A small multi-label image tagger, trained from scratch: arch resnet, 13600 steps.
Rows from block 4, named by matrix and row number. Rows with one number belong to one channel. Each number is 500 + 40 x the weight over its row's rms, rounded and kept within 0 to 999. All counts start at 0. Numbers have three digits each. After the name is the row's rms in percent of the matrix's.
# convs0: first 3x3 conv (model.blocks.4.convs.0.weight, 128x128x3x3), inputs 54-62, a 3x3 kernel for each
# convs1: second 3x3 conv (model.blocks.4.convs.1.weight, 128x128x3x3, transposed), outputs 54-62, a 3x3 kernel for each
convs0.46 103:455472416398600535508472490482565503450574541460474444426489558448463524462440524499528476481526485432480473459480494387487501497406446456520465426546471461419518534555497509497459541506504483543487499413442493500502436487520588417440536530487
convs0.47 101:554514449514485478502499484476424529504507519490482464489438450510548533469627576467456472551515506580545476518548506457491444444584447417526511540509509547559526494534459604566574573537514485531494552574440564510520550590590516542539455474470
convs0.48 099:486478457478471465520544522452411481430423479464481498500479501436418394513539504543525480585540430563521544445478423446415436463439517515484465502508480526425529539477477572492483541510528483512517406479465473455451505561594482578606478506531
convs0.49 103:514492488504496485508473487526510522493488540488480479535523516549464451551464448479479506462457496495462498539518481510489563442413573482491486439491518510477483508498494504478481501498530415465511475484504462425407491505510513514510547521501
convs0.50 101:473534468488511536505540511461480464508492463531529453525546500521616445515481429475501503500467511464511543377439523439415413457474546468515496460427462506516461463462430434448642508490582479464425383405478476437490452481502549549499484513506
convs0.51 101:506501491515483434460488497605450484576464496483522548500579521496496447533621544462524513491510478512497546538499467516497498505523457492472511498394470435447511486507495417518578448432495517518540494466471549514496527470503466487487479468488
convs0.52 098:480545480496552520511525503445517443439547506504499466455433458507549536483501493532581467512484472480442447497532456515429480533482444469466442477561423475483482469457457461421455507467442473452488457392452479549527491499518550480447502440452
convs0.53 103:488477532502529493457473478468537506487554473497470448575447523512458550478499535522532486512515462476501483522500478548506442488492434503469543541487568509521495502487488469546473492480489475487481477534559490548532473507463495544467511584520
convs0.54 101:483527515492496505501490523454485475514481520478482512484461528489430495463440489462443472482448505488404495410485510468560457519508545570503472529482465480505555510508557418470530432510500521490439520518448466473420495447474497458472494467482
convs0.55 102:510479494456412467448409471469509530503518463472476513421418453504531434550509418472471558439423492486458536459460499468517533432486541439460442492424475453480489552496551497410473484390473513516506506508533475484507564545489545518477515501484
convs0.56 094:516433498532473420513544449521478491470552471511587536469522520429549518435547549466525527502534492532489496507555474467528439536495463488493443536461434524528445521434438550489446520522489480470516514471511497477486539517511528527500485487514
convs0.57 102:477475489529498475487456475485456466495504506490475504472363423611498513560424385496502434494566572479560565492509512508475559421461505499506495523549464537522508558513470526481473512520508514487533599488535495494464458513535472489539537529485
convs0.58 101:458498474486512524479469450539542546494478574485468497480458479592529564486467480416464518495522497437443442461491533438494450431432448451478495527556572520503506493437503486449445463467506526550504482518470502497457532546513518544487513561446
convs0.59 102:565518581507500507496525489450588511496557514511424499404527477436481525458490512450503508532482513533487422435596459443596485458505526481472506575465465572498531531513579479433582454421470463468645462456506477457465535473531517474575508523538
convs0.60 095:467547540546545510525503574471463529531468502500437532562528517458413484433415581489491545447502506469567447489473486516453478542534518470532445451515475422524506531490565484438494514536521452436437442452405461485440544544486467472542497425453
convs0.61 103:581527463510451467497510506510470503483443468437478446437403516401422491509431411491513489550563466461486462513394369521465464526490497469551493570548586502477471616605521574458475451466551550546457532453499445463513523501474448457425559490492
convs0.62 097:464456417457501488479493513461452432397448463467442470510479477505501442508511475496465534467462442445480464492414486489548550443473501459475566566530446488436495447539446473441444446512503512541534452484564510440499441431496467488511520518532
convs0.63 099:465505499511529538537522587504483437554506484545511536452575426530596499515596442516475512475486500481505498448503508512583506509470532440411479479474499479495566464498507489592516459508496465503513540566586506491498500542497465547533480530542
convs0.64 096:461471519525519519525472459502511474518489459498458470530505465524569529455598554449487494486450469454484472535507473469449494464424390428479594518479518565504500501598549469482490512491477541617566485466483514467456536490527554549506533559520
convs0.65 098:544506503512521467482468508489468471477465538458475460541512480485466488425473605460431455515521461605531495522482447466496510548562566455417401488455441499497448583515501506461453520468532522571546534511506587554498517546508519577526513560536
convs0.66 097:493426477488451481477502511500462489491517490520512515577523492498548495481526458478459567509570492537582559515485500467506525511457436423430503443448471468431471439368437522502528484539520466466492551480448561543486475493514457449468490450433
convs0.67 101:496484432490512451483544530528482539451646473443639475540445615538522552541561353532534480519480533523430531508488496495545479477557364500480481501552491553413490528498454502471479479523567494476563465526553483519539515490468461474546480406560
convs0.68 100:482509539479456550475584531508464479492526426475514399503458438509456579520489573541556496489522584528496492468441504530540644563620366481526567546534557503493490474458460478438470443450510483495424475478480450485523488442460565524440492498475
convs0.69 095:529472430523507473484492527548486485572435521506472457530603640493611564529540522542575533482526491478449536498463377546468435502487517452436456460496528481553523522489470510452489533446504524506516520586472466512530489486500485501482454458491
convs0.70 102:517529488575545447512492499538481405527539364561497463402445528554468489549491454545497498475505420501470495566501511504541456494443498538481571541476446412431509486525463514531477487497483466509539431466508587512430530545466508504477520482440
convs0.71 098:524579542461507540508462487522556521495507509427463519517457492489455429555474488480500496420511519550480429499516576522468499484415411522491453491472518505518462542469459588470481495459466514449470529517395487562426526484474501508464502546504
convs0.72 098:488499508474438454443447501545467511524472498507450473494441504481505572456496588547522463557512496546576457575494464586525512487493506464495460510463390490450531537504529509500449515512429485473487472469417557495487449463484449422496433443500
convs0.73 102:474494522426468546507512481520465509521506451517481497513482487551465482476447581532504458443499476453486497484554556512450450508497495448450477413458501476411412490486523456512506468446531483461471487569551522513499506497494451445507483526525
convs0.74 101:493474461546557596495515536441469562469438464470447492521543569559583563464449410517466486518533490513547554508495522530601559496569507525517548473478541480499472441472435439470411485444413503462379535574543472498471536475473480485439525565516
convs0.75 099:503529453453496466507438485492501537484498486528494507516458565423412436474525541546496549472457576525500485524461523428422482446471520545502499541571553523534538425531467587555479534534430412532545459456437568546476526532452464554482490508524
convs0.76 104:456488443527480486499451548502452534456539556450500558520504537536500432503538640479532530469541508528535483515499494477520581482444596560602460516568453519531480490527579443455557497435490483436534471391487507491415508526523471462572511506495
convs0.77 102:445503452452526545484478447505549497486531436536513429477438508389503429460450473477501454463450443462424509468549506570393494521436465505523455443560585518482420423471483457491445518437490529450488494383465502488553466488481479489424496471493
convs0.78 096:499485587466461590518503564505529526449477471479464421579541460619481397531434374441460483461513496490468560499503507474489478508501440368404487459430462500526506576540534515519581508559550555561537457476466465484498538512530482498458441490535
convs0.79 103:495439522542602441453523508521510431483564505466445462542422440554486434436501465480414511514526463520461487464450492425594577449455475491483512555517480462487460521494514522537523525606570527458443433440483542500499472551512514487491524499481
convs0.80 104:563543514469526511529550510476453499497489476504514537472497522496474485540497500502537501503536543501469500519501537494540514586559539631481566499542489521488466477505489440441529487475459446474413509482514479474542481548453570548417459482449
convs0.81 101:464487528482478548536581519436448481484395424518468505476490562494425414557470486542509581532482466524488511475481515468476472493434477608517482632467568515535400512511499468446375531531481549474463432495418503471517480468488541483483500479526
convs0.82 095:494499438513476503513518513513493558492479529530473534501543564456584477470638576519547480526435475490487497486515487509380389526511510527525467516436492450495440543504546517488556513458497521537539532533503514505516525571510464458506457505542
convs0.83 098:532510502473527538457493475508503519498523506470545532444473468470451472518482489558482453401405509470476497544499465417384512493521496542513507485504599505521520473492460518514546519551545517445467474536452477514472427465464454469428451507514
convs0.84 103:512496555532567494448505491525499545456588480471486515507520542524509485524419489509515500497520447503523475499496494525579506486535553505462513504533500452503506512470501506450551450480543521515466513467469499435459478459504419451528499516424
convs0.85 102:530494565515511528495483459493480487495472531500512532467429489421437577506415593509447463454494482548557490520460515552455516512485438497457544450504502424450460410499444500616479522538471538553463540617449469472472542477547522485509467429444
convs0.86 099:471452456491492461512482503478508510524504516489519477499484442585529478639527457510487473535541539461468462460480558499485506553558615444477501498402450537457518468494454461452499426427471488539469497494434426452497545462470507463463512538502
convs0.87 105:451455493418533548451524533447456549484488592499528498600487538478410475514536533538519468474517509461466471489535527479526568526382437455513503527569467475483482491472435472504543475515507503439455477438442458589511488489508473458448537563515
convs0.88 100:486532520529514481482473497468466431506465494519516474529463436526554512540515521433477482432454571474540488475492556475413510495488485484487487501479493440443545496509493546533505472479522495485483443439532456556653515515533511508553411472511
convs0.89 101:531482508502442461440400456485509502472495502500483491498427521470452481437492467475482467492467469539541498473584517486495551545522484446520454482400456485433526468442443487423473516494467502497493534512496519493516483502434473476444530481464
convs0.90 101:452461499483468527493527577495449452437501534473389534596538526474461439543532532542529475552450471546509518458398448483483386531460456429481486478436450480462508475474522466432514500444451563540484442472441471471466468524503518547490520547474
convs0.91 102:519514482504496488501506495535551518509554493456473522544616562558470378472466429516563515477513476479491494621542373545605483460489517482519475509513581481460528480486462494526477510520495467486434512528512470561576455528514435517588446508513
convs0.92 095:502509504440456554495479574489434469546431508489471468452532500464566487538398433526446521511506448532501446458543514497471558484420416567504544524511522534577470411398409440390516412485577454475477456413472473463503497474481521504463553529505
convs0.93 100:501542482472459508530473464490501512491467519506436474523534511462468462431541541534499480537541499564523483548523463427403439457524496550478478509464467561525493481484458511528500535581534420510448431545516510508461490528524465598560493530476
convs0.94 098:492465509494523526437568521496472543529487542489442516455579616574572583490528560490522534524460434489543560606557492537455358405460592484460501556420579529609548504524465541508514489503457546535516549483500490439492472448480492569512550530436
convs0.95 099:458483463485475475495522499472547503527520503563503454512456503453529631474380482442477467511455474439431473440501510511521467587499407519522450497547469477630598526490473515463507525480526438475545444485512425433527500514513534445478501570547
convs0.96 100:510512497501506428530494496490427413505460436518491499481397440477452485496549554483458466414497469498482459457415447396542509478588516499487519474476446495544477508487420460480509452493497475467471500492482471452457422489493458484480482459492
convs0.97 101:448483497508526506563569480488497462505502514506506498577598391499574460457522520482442459539449486513499468491514496440498486485576490527451499484472494443431467502457484530425452582516479481489521461487518507519468470461480535493538504455462
convs0.98 101:437470562477482499472501485517453514480514487516518463522537503549496495627509462530427465516457455529457456549505482540539507507405501485567571449456481453464448492447407538534502517486489551505459530529452499475416482459433570531457562592551
convs0.99 100:532485467586473455541488548460527458470513453420556472530530467501449443426450477523481484528487457493512476402499476482434546503459498486535588464582533532545430557493465580537416537486488521456448503465443451470514541484515510419467524462425
convs0.100 099:488504544463479511511505473492502532443497512484507499560551534429449484446458517480519461474447458517418485497516462587543473485385494503525512420499472462502589518462518497491496527584547522495485484416473523500465542568569572538539544443438
convs0.101 099:486574482462529474472512465493466527481494484499515476463495411470598374524602503470461461479474492493513494512536495534604453439534474475386476448380465461442521480411469470456556547489480527459497505451531546473477570501502536492516507469531
convs0.102 108:568478486492529544429471467442480535507477457500451468505493539473398473461513516534510487566572490451515501451550526456472485496430462529444469658661471559509548482409462436469523440511518484475542479461451501527516533454417474575506498467493
convs0.103 103:468461456523533475507476446442489478477591430429432483438503540445556527538521547512455510523531522481587460502531561556455402464424485462511506583460462541491446533464507481545524510535443581493461467442497503556565517548525438486507492502497
convs0.104 098:528518441481476472489461478457515482463458514488487491445520573502508508450479444451467547439448547481477496555539443464539515374375496452441481493498441498450461390462432453419436522528481468466468434465458464549555454531468492529461511516524
convs0.105 103:511505436465463457471505508531569559526487503482474483516488515505500404582656477480492449483451489489510520547510437484469473499551537414492464464614573518530514453447502494392454511499523509543500543474459513455442543514485488476485492483520
convs0.106 102:479481499458521496516481499472478508457449499486515505415428494496393537546409527579510508468521473476453488558479448460501475463485455497489512552548516527475512538474429426415408456502514493464457440454482463493547482492499501526510487445450
convs0.107 100:502460558536469529505499519473521537434527524417528518517452423473457509436411460483515471439494444465501498440527466507531500434523502480466492460428478476452484504474477493434480471463528484562523486476468496522515457484508446512483474525500
convs0.108 101:468465526472491462506457452480508466481480457472448432511493488551525473442425417531523490486521538469443430487525485417484463476468456514556516482514521483521513551551543545641582487478497560534554530571556443421452432486500507471510489538542
convs0.109 101:503490544563502536505516574502467522428448481472483526480516516487520511513463585505481528547515515479484514523399442462583502479537571541496494495510514484529525455500524514441507489543503490558474466530533439473517545602525493622544450473504
convs0.110 102:488505495533518481496436432509505440423547420471518436523511507469474409509544483481535442483526439473487521428489538555533492567521413530507468506567519480570501466465466495502481439410502530472430571506466586561567489588544515528571579489499
convs0.111 099:548488513545469483511527480469495548519481490506500489540504561591543531442552448476509556516510525474560506478507559481488553409477482455479506474523536505557481457469454393480491418460491463486456446460522471541499515505469484538514486497483
convs0.112 098:555514528525482510476448514472524513471521476558469467548572484619685586521636585522563544529541571486552494512462488509473470478406443503514505501490486518510516506519564547562553472450533474442469556524500585546502508519474536568467493497454
convs0.113 097:496513542561566463487476532512529481516493452457464407475453390491445395469507531489540503520535480523548503540546510468477435475430448420456503461449413536500446504524511480443478537484521471497483473478502451522526440498478494502457505509520
convs0.114 102:504505500484556557488546523507469523491502472469536483475451467488552510564541465458477481495482505474472463438506480444499481466487453564497452542475471551466521492484510467576526450541537434509549459461528428464557489551503531551508514522569
convs0.115 102:497482477478538514458492485513504515509502491519547427486514510500527596519468540490466469542491486546450380574450440666511362664525384458457492518530527560523511444455499460493499475550509483535523431501462423446466463470551478536593451499592
convs0.116 098:534527520500494500522512514504519455514549488529514541527482475547586577594553475417448479433428481416458487546499496455479452503428438414513478442518496440448472484479455445537505452491506549531446567556462602540483467483537485477464516511530
convs0.117 099:519467521486486451478505456414542523433561450475537501469409448513531492454475466549495457525540493433458464515529457529505515459457507521560473492499486471534497521555482456512464446455449511434448503462543458520560493521495502471432567487501
convs0.118 099:473446493440516483467509524479502506564537508534545496476552515518530471467513512503555505523552492472461517476485408471529477441554534582508545502538482501486469474468453477487507477463514496522490548492513506465458520456398548496400534459475
convs0.119 096:516530449471446468526472427442499483507543542503553499494518533489477456522448442570564520491480506511460460591534552469422444528455485509400479475439483503470482434484463474459468487458429505460471449391472445419412537512514571496517494486467
convs0.120 101:547533499508440487503518470507516505448495500477539509476400543445424521608588425514485463520470487514495508516524530498568504485576468459480479468523542483486549529495467478403411510462411533571487505517559515443499500570507509513482527471552
convs0.121 101:513528566478485591526498515540497501559471508514468463467586480504556488467515426518495456480423492476463502497544412489500373511563522512501495434453606579473620519430530478390452447477469463461476475503462466490444451466503385451476482486469
convs0.122 099:506504462530444493622499462472489537540473495529498490598542515480465473437445449517532538480523527510478512510447481494498425520461460590554469442408436426435539520499488463464433536419437543504519504486529482448451499466450515474497531578564
convs0.123 096:520532558503506486548507462494500508486498522481491490465429496449484467441509460430495458460531462522455480451518503521539533531529484461507473453533507512523523496485431387448456457490439604608549504504483468420491499517485445463435565528519
convs0.124 101:468452483572562523477426476467492527492553475497536496475504570485465459471493454438381454510542526544490481478543526475545517451488464487535571570534449534472460524489480509446486490423457466402473549573524557461451514539501443473472500536517
convs0.125 103:526571479470514507416475501486468498474417674556475529538437476453451516493421441521546536539536514473512452467495479490495484488545520519542489514539541459472530496466507424449445483499496477485494476389431538486490427466551451470500454519480
convs1.46 108:466467504487474587480522500453455435596518476568504511529509489529502542475437488536571526506445447483452462479441509534419492538489521481464532551616552499438525523478467473438495433503485521485515449477512488517510512521516442495533430480484
convs1.47 096:464519568472525550503487502508499442412461500461518507484551461497521458467435475552556544492442444512519504505524504440506562464479530515508433492416328515490445458491527441461467490488603480508497458480490522585557487530538528461511505521496
convs1.48 091:494507506564499533567555567570522562539513567567544525454485460500476421536493442554531490500542464481453485504501495483525516481444474525573455504519522489561581405437457432462449449472522427486535505532600510571589523518502546547470584578509
convs1.49 131:541522519487467490452419455395417415357400478420403495531464479543522544486482512576565474507518484490517504528551521508549532433457467489520566492503559483504509474468465443469496484503506513483463503466482524505489493471424529458449518444447
convs1.50 102:515489460615518473572536502503543517566451512507457512523494503527510506528475464526550517556539506495528480468458517483449523531460492486533575523499527500510446454475534487596451473569493548542532579514482566466524580461441504487472486544459
convs1.51 122:474478467548514500524525541469442467484502489483477490494536573475483608506456560465491498498529410498543429465499528441521507461470416519536571467454523483454494458464504506466469459489492454483492405528481481494498452521510485494432471470442
convs1.52 103:482431450464499533521497534478510547473503486475489430498505522461538563454550535507445534515536596548535447555515508563504440541532450515503536497555602487453493537484499513562554501558499521474437514527506525563462443490517503459578487454421
convs1.53 111:534514540541490515471480447494471491483436458475418474498486479559462511549504586549545469518501450486489440440444517399433493497496529465472463476530450447544459509513532487534522476571539468507535503546530488548521513559535490566505541606545
convs1.54 111:491488446446406401474418458489483514519545547562570484483491494473502515460523463525447459514453488562494493496456508505446563480456501437530529504515540494518487500492561536479611505526595514521456434480449497504533480472492486457500480488489
convs1.55 117:517472419473458429524511483559508524504507526523526484463481480528534568557481491480493542474478487445442493397416437482529512513522519450465469404444499435500556485480535507440543498455539501533547472533509456517502512426468557496551521488546
convs1.56 083:522514481499464473533480504513544462504481487515453533533512478541541464523481452481456531478438524497423537505454498560548450545547491499580505472528443531460423536477417541546524477469519492596456516575487481511463540456471520518453545534454
convs1.57 130:572512454515458436498465501548470499555469465460509502520465477502508518493495507498451455516454486463450420467453451473502511495491525539536453509486531545518509524499496459551485500521544415485533491483531505514527508467501440434436452405466
convs1.58 102:473454493446379468414496509507492475402474468465458471520460484537521528497494524459451447464457471520516451506546541459471522473459492548502486562480495554503438493576537514475494492435470519497496471517494574588522487498507484520578530501483
convs1.59 078:500581488548611526487541461441473418426548461539503384508545478472519492477508490513509511511447476516465453548545519531550527495485521492513526486519490494497484551553518536527493511534529538574511502470452511507496520561579473575524440533533
convs1.60 069:502538498481540504519537470470509444490505443427499487490579554458506453468462473426492582453424530515500540504501447522496501530525565545510547538570578526452493521404464537432445578489479542521528589490515518461481479459457518527535472494525
convs1.61 097:516488508510495524453473498501481488465467477474528500506444423465401456451471457475463421486507504479465524547542492489433423490457486550522501582580506594517544480460481495523558490484531542513505471488547478509515499462502447474443519469502
convs1.62 076:499518509505483496468496496462513533513548550487557480492444496471378435487442457503479514526471465552456478595620461493526452461473472536536470546543538521532539548523493481558547432494511510535447465523492427534471508546505448469429528524497
convs1.63 103:526556493460474525471478489479540515557513460535461478451498542445500565452429455475524498468541515506471464505460470431513517451531554520501479521426495544540558510563480497566523524553559495506449435520516442530529443502522454488488535495462
convs1.64 093:498517480465501458415510519504482451505515485478509510521478447480414478499479530499486560467489501469457444563466497475371417395387466508540557501500538491525551486502545567521511498490473470477533448450504548569507519516492540545473592519453
convs1.65 087:449491557482451503482488470462475492604526535506483478508501415464417413511497548482525519485466473483461445526447432519456432472392419537518497517519491459500518466502480522503530425408446498469570495452513560447527524486498552551514496496463
convs1.66 072:482472466565496513563501527495510535460431521444432529506490502455498469485520491477499484489472444462438422467455443441448454461456499499469496497474475493460490580495502487470487525450394450481503539521512557490431513488530485456458550467525
convs1.67 070:509482504477503527524457484482487491466544555514539496456449475539478512490520462517469487521460436572503504431528511480461556505488517494478508484435539471479521499454539527572550531456486531518523513572568473522453559465478495483514516487565
convs1.68 089:439538480478495457470434425416475517424458508505439468511557468562507477516487515532478505569460508510432485498502543510479516520486458518488469538479465495444462489512486484503521553590599505488540501499523490493532520436469495465540478446527
convs1.69 081:511506543505482496491490490470484521473422501467459450495499471475484484484549501529501472538529508436475455439483514468486483487485463425452511407448491487500519519625516469536529507501464505543531454501496500510462576513505555552526513542510
convs1.70 091:519523446461476531456473501489486492450600497433571437489474522479479573505457521498462468552518599536524535540503509526474570523497563549527481451472592497538513535579497532468483469460460461511496519556522530480454481457418439448509482468537
convs1.71 076:518479551457463502510529579473508537515504512477437532506465481517483467541564499511532543489520531492542581493492476495465505502571475456468500535534509489539565477529524513505578450464486506513537485575562456467494540501538519459513498509510
convs1.72 096:550473523497482475508506483445484476467477456536546498548551470543548512491502438480527517382397402443418404489466483535521500493469540478435436478406455515469475502467475495458542529539520467477496482494523534491538474486440502432449464443469
convs1.73 108:467477497481510492522536511478522507526506518484446509495495416469498489558532470489526542558561557566500475456445465430464492493506447434488502479439461530491432467441502565512534493495484453480518522534446608550509537623427565525414495442423
convs1.74 103:488430473434425441447421450519530488523471471460460455522514491542533502516502477557590518472548557454476441505513513543556471531495522483464424456489468511571532487504532481521536500534540423431451482469464461521501502496467420465499474505510
convs1.75 097:476507531448491504536525561550543506498494555420512486470476541466468439461503485441456479514463409485582527506498472609534484543469430557542552577511460507480424481520451517502521512478499477432504489458560481451515483473448536455469511490453
convs1.76 116:542574446515550509492502483475500485466505525436407485534560527528504573482510580468473504559469489567487440548508511527558567497510518558481550528512519542562560516494512444437472531538529522473480565443420552551469453456486521497482506518507
convs1.77 112:531517539567556511460566519514476495546498541538510480511455518513485521526448564449398426429453450485526554523481536555537537544485557610554521533525502485457411478459450515593568519529543487455490531578523430448423513505518556492515582509508
convs1.78 079:497606547504594490505449469476549549467480476468449480451499478498460490497464480577487486561451477458445406490511557504478492508523465455519466508505441507468457474435450469509485500444450482508488552475465472440424517474431573482469564571584
convs1.79 098:511540516452560572473548555451463451568481433526508431502476443580566546513570536449536490587579483511512464498481450533495486476595481513521442527558530470470480482459445386489480405481494577506541512456482475473456506500527487536487532558485
convs1.80 097:506523551506498478528512505477469478440467507487477492478463491493527522480470459489489434507511502496490481506499492508482480573501537534463441568559493476578522521552556506521450467448380547521540509472500509520511488511508512516535514498506
convs1.81 108:558601543520475414560480533452482528488507545476481504472518551467422521512545556528489502494508456511465445547504505495470425535481539496530565602553476496494508558544491529494517486433453463428473537505510495431499487504513457425522500540521
convs1.82 089:570517527505466490480445475441434425435464439502553445504500483542536485521512402537497501393384431468482499507552509539568564512500486520494486528485479498515491467488482478508515538522549506560504512560485441503465499505469458502497457499497
convs1.83 071:458425537426379519450507499536554558501522560546518558444413472462467549470515528518470461466404493556516499478503538467425493506452485501425438518540478546523551450465458446479529465462514467468471432446511464520552485549598503545532496548506
convs1.84 098:498485483488513480513507404524492467480558475465492487491377481531448552531545546489499513512442545474430493558454497508450516469414457426443461494512463491454431531421502498503464466520448445493535473457496444512520508513531530449429518461375
convs1.85 111:554535569561532537520505483444510488453546484488506482524568473525539472504465467488511440457490498473538509567422440570420462494417432476519585481520474554552523514533465511550525500549540483502533528467607496515600500452495503468521477446511
convs1.86 099:548525495472441459524430461478503494465549547401549571478518564539595611520566521457490502470457443444486479474579556493544522468505500505511530512485447529461476461487499461423484504451459521495510490440494520498562519491494488431446524480480
convs1.87 119:526488537472550478488547556467488510540429461466439435546585592489513481436463460516521510468524524561582508456433512483473493468567460474482552480520505506499449489419438477484497391459500486492531558554517515489469480540532471529561484506511
convs1.88 099:516550564507497495573559533465567530520487553532516503498489439545470496503489487518465491543495486585574511481491522506481491526495492455500495549478472529487480522530503476590612472509516546507500507592512480500447517456475473492461500610599
convs1.89 134:501412476498413436427377400536532574582538510516510423511450490526469509483518492451418467477475489495490447511513527481496506472458504492517402501458433522468532451445523463484478527511487573597512460488451451481493453512488492521532528487480
convs1.90 107:536524510530461450543491467442475476421427463478515436536516477493449449480508542444393433486458393556486447600573542541519532498489507553471514549491489576524553461535508464444493442422486543535518520483515466488528523530512528543500497538492
convs1.91 100:479521519497463521474411458502531492558511515504576484500473499547537560567549534492485460489537533514608514512481461497472510523518547499427455598491467554534501526520487515523574534493538485462548485534577507572578457440438523495493502500501
convs1.92 068:451507472442500418493499490502462473461452498529521510464527514549540483512547478542568512492546523514499447536544559479539479478543501459510549495496478476432474452531478487524514471456514528565570476517557500518505471600529472539497472493462
convs1.93 085:494532514435520524487549496496507527444525523492573516479467523445426500477486508490484456512476474527529489499497494476447484452482503522437454496446490539542573476557500526550614486533550507546520471564535461588516530545501493466469536441535
convs1.94 088:543577523506484508472445486483497488514458496465480529504476511452470539527515612502475478500451492514514518518506444476496475470505533539623558531540461559549501517484521465476511445474540455542510475515549522555477417491528445559530487568504
convs1.95 107:490475472465535461497494479477475451484404500537492425456437422447450490444480462488455486462417480499463424472452506456514523529565517544572541515512486474467381508559521553495469503523512510530511523522461514475488548484425564517513556522512
convs1.96 098:486506485494493478530475503501476502537453456492528480427481474463484507503479503574586523456416417423470486483514471581541455536505465585522463534508505518550513465556592490511584491500629482460470474430471487463510490459423495567531511584571
convs1.97 093:472504500544523434525539507455460457497450470464478451556495442547433478558491603479425499481384415483498489475466463480457493478472497456480484505489387515491456517508470536545562549508471474459521518502489518465453559513499509491481490481413
convs1.98 086:513480500464467527359463493516493506482486518528512513451502549486551519481518432546514495469463495437466507480512485493490506421503539480486456530560520490525459475409435453483520499508511495486492490503502515516552420496583404484499410501513
convs1.99 098:472441485437484534411477466469474562504505498535516491506447523476469511478446493521488514492485489473516499520520606535530515513515541511528496542498434534485474506524406440511534455549587439495515422450516397468487521489534513495516501500476
convs1.100 100:480450465501481489524511432513453488482550483538566512490444493527539430461466470429480521513519551524433502461465499502531493563581502519389461467499538452461422507571531542519493581549580522530565520489442477476433462503509466468444530526539
convs1.101 079:589516534535536502513510499499515482545492487541509544474504483511490476425394368472425536474490508420402487484452467482553566488577545549468451509433444495448464485471535512457479507529478495525554543534547538514534473508471430510515379517500
convs1.102 131:494518520487471451462451435486481440544531480551534569507492487493430440522524471458456555543499526566526535516545529526532504499491452420512504537587498536500474482472454468551592460436426520490511525529563450477469542597510563617521569521489
convs1.103 091:522519518512470525501463524472522503451605524483558525482507523500512555503492502499532504568606549542523431459443460529520487472500473544479533442465530521522468536510558538525551488453488483520528525494483489540466547554496483469494521510573
convs1.104 105:518537554443467527519486551521574501481580520424518490463484512409518494436534561482532519489455471491473460463516488486523509466515503486421402470457450483507466516516464488518455529510525507448500532462484480447433435508560462494516471513552
convs1.105 118:490531431470477524475516524547486471497489527515472504482439549469509542543572550561514502488537498446446497476429478460509525458504555604556479591544470553497464461520506449499503479463449501490510499477557461451530476477500502504481565561512
convs1.106 130:536513488507438459544439471574465421562480465486477502562500527515436481471441414520496505484440491447400422494445430515454415496481431486500514521549473499516472469460507440513532505491474408454487487509569438432523472498513503483512517484504
convs1.107 121:423452435486422440512482526484475528477460483495467509524485488439462491467516573484502480505450434495495419496511525465502481521441499481508473464518520480473502482513568522470491538478450483472438475470447509467433544508435539538478498517533
convs1.108 148:505516533482560539458539544486484516546473519534458485496438472440437473466468453479478518505511501500543477515538571458419480473476477455472535483478534492508509481528522447491448457489448443454482494503464520569483480558507540564510520489510
convs1.109 103:505498507480485566445467557510572453557584477564534493443470443518540500490550512400471492433465469419455453493600522507533533427453479474520507445451467493509512441498524473493570475527639523524470474524562385501554543513500535558577506536578
convs1.110 099:552490457511492480523482508505443511496480563510479511479512456497574506480506463463495498475452461493485449452445508489478543467471511570534537565494506510462580445490489476480461523461520479467566518543563475483572520510436488561443477486451
convs1.111 092:420490516481569506418463465523454402550524483550535518519473466510453486547520504511539514494490507433416430540527508496539526422454503531486565556531542516525449449506508475476487476514492460475506468465507455479503482510517470486498540482470
convs1.112 119:482516506488474510509454524524513581460489545422445471501496522576552551545534584520494463546536492454494484401405446444454473486438526548494484533492496547535530492532530534499496561465498475410450514434497524522482465486498439474504469517458
convs1.113 097:483459517457546503443484464475522512471582543503546507469394483457446568415428512486516482542513521560534527511502483522508487499514468529491574503560631526510547441451475507495482489529523444490498529505480497570475452526493442504467492511502
convs1.114 101:492517503488494515549544541494484410508496452471487479476489564511471563527499539489507499516458483496463465580560605473528563519536558529574553534484467527500435501476532523447485490462466511552515517580503501552532535428424500465503527473544
convs1.115 106:516539532511481447539516453523489518445596569444490570487513478572592553520545531460533529453514445506557439500534527504549600552528598546550453573516492517490524530521536520500541538518526478441522511558539456545545521499451573466487531452473
convs1.116 088:565551543524520496491494497492468475515475487477493505461403446525484471492544563477461485540461437565461421417444522435403496536501557581558528583524529518454493534547511451492514431436453497448528439508593431456527452450461498482438519500476
convs1.117 083:478477477467488475529557530513478535481421510486504552542534539531581504522504471488426523439514502491578552539461483497519534522503560574511463519569468547547437547507561506556584478538517520528435531601451491506528504497527477487491454449488
convs1.118 076:559523482515513490478488492500500478472527463497479476532501508521518521539556502440438475452430438476487457535448449508497448547526544492456479469440453501516523503489507543554540512511514497525511464543573483507565466449472467426484506538556
convs1.119 086:471484550424509551456484530485470490467393422503430415515530529508530540556516538453490478473523546495547520499517557510524545465470486470506520445521571471540525486499461508490506516485506525531562483541543526508504548541509559526485518499460
convs1.120 086:510488504474490573442520587500542455484516524496478531471492538520539461502421415450479485450486518494471480515504495492522553491485543522462444496425440477457466479487557445534577453421481512487429490524521475489566470489478468541544503550494
convs1.121 139:467453500475447479503474530456505550466491532475472463471465480511494530495515448539541514537576461568513513521511539529604551504509489399553466522531470465530533514556507513459502474417513473481526450477535476513569492488516531487505478507500
convs1.122 111:513484548503456487509493507487500536513422515411416463512479529524480494545528503498528506443423380497527464463450462407451467434423460470438452516447539482551505459461439553490479496536518483487487459476474461492506623510437621553505535532500
convs1.123 073:528532498463492487488474496491483495468513492471517513476501532517536503514454459476499519509506479484471505549550487521530526486514531512560562494484493432470522449498543470500498471444461514531506475540515513484537492542540479477501546524512
convs1.124 090:482519458431490481446504422490466534492516540506448478448453440517581569549516479520544466576584536469530547538526486452467477502511486505547546465416438520469478516512470507468518474478458504516524449428493582572518538573524529551501504468535
convs1.125 095:472448551428528486546542478470513486567422496503470505490531512500587442486522449435447458514458502597534496429471507484542558422518599506478465583512444505492474519478586527521540440489479540450547455522521539471467508480439571522484568583560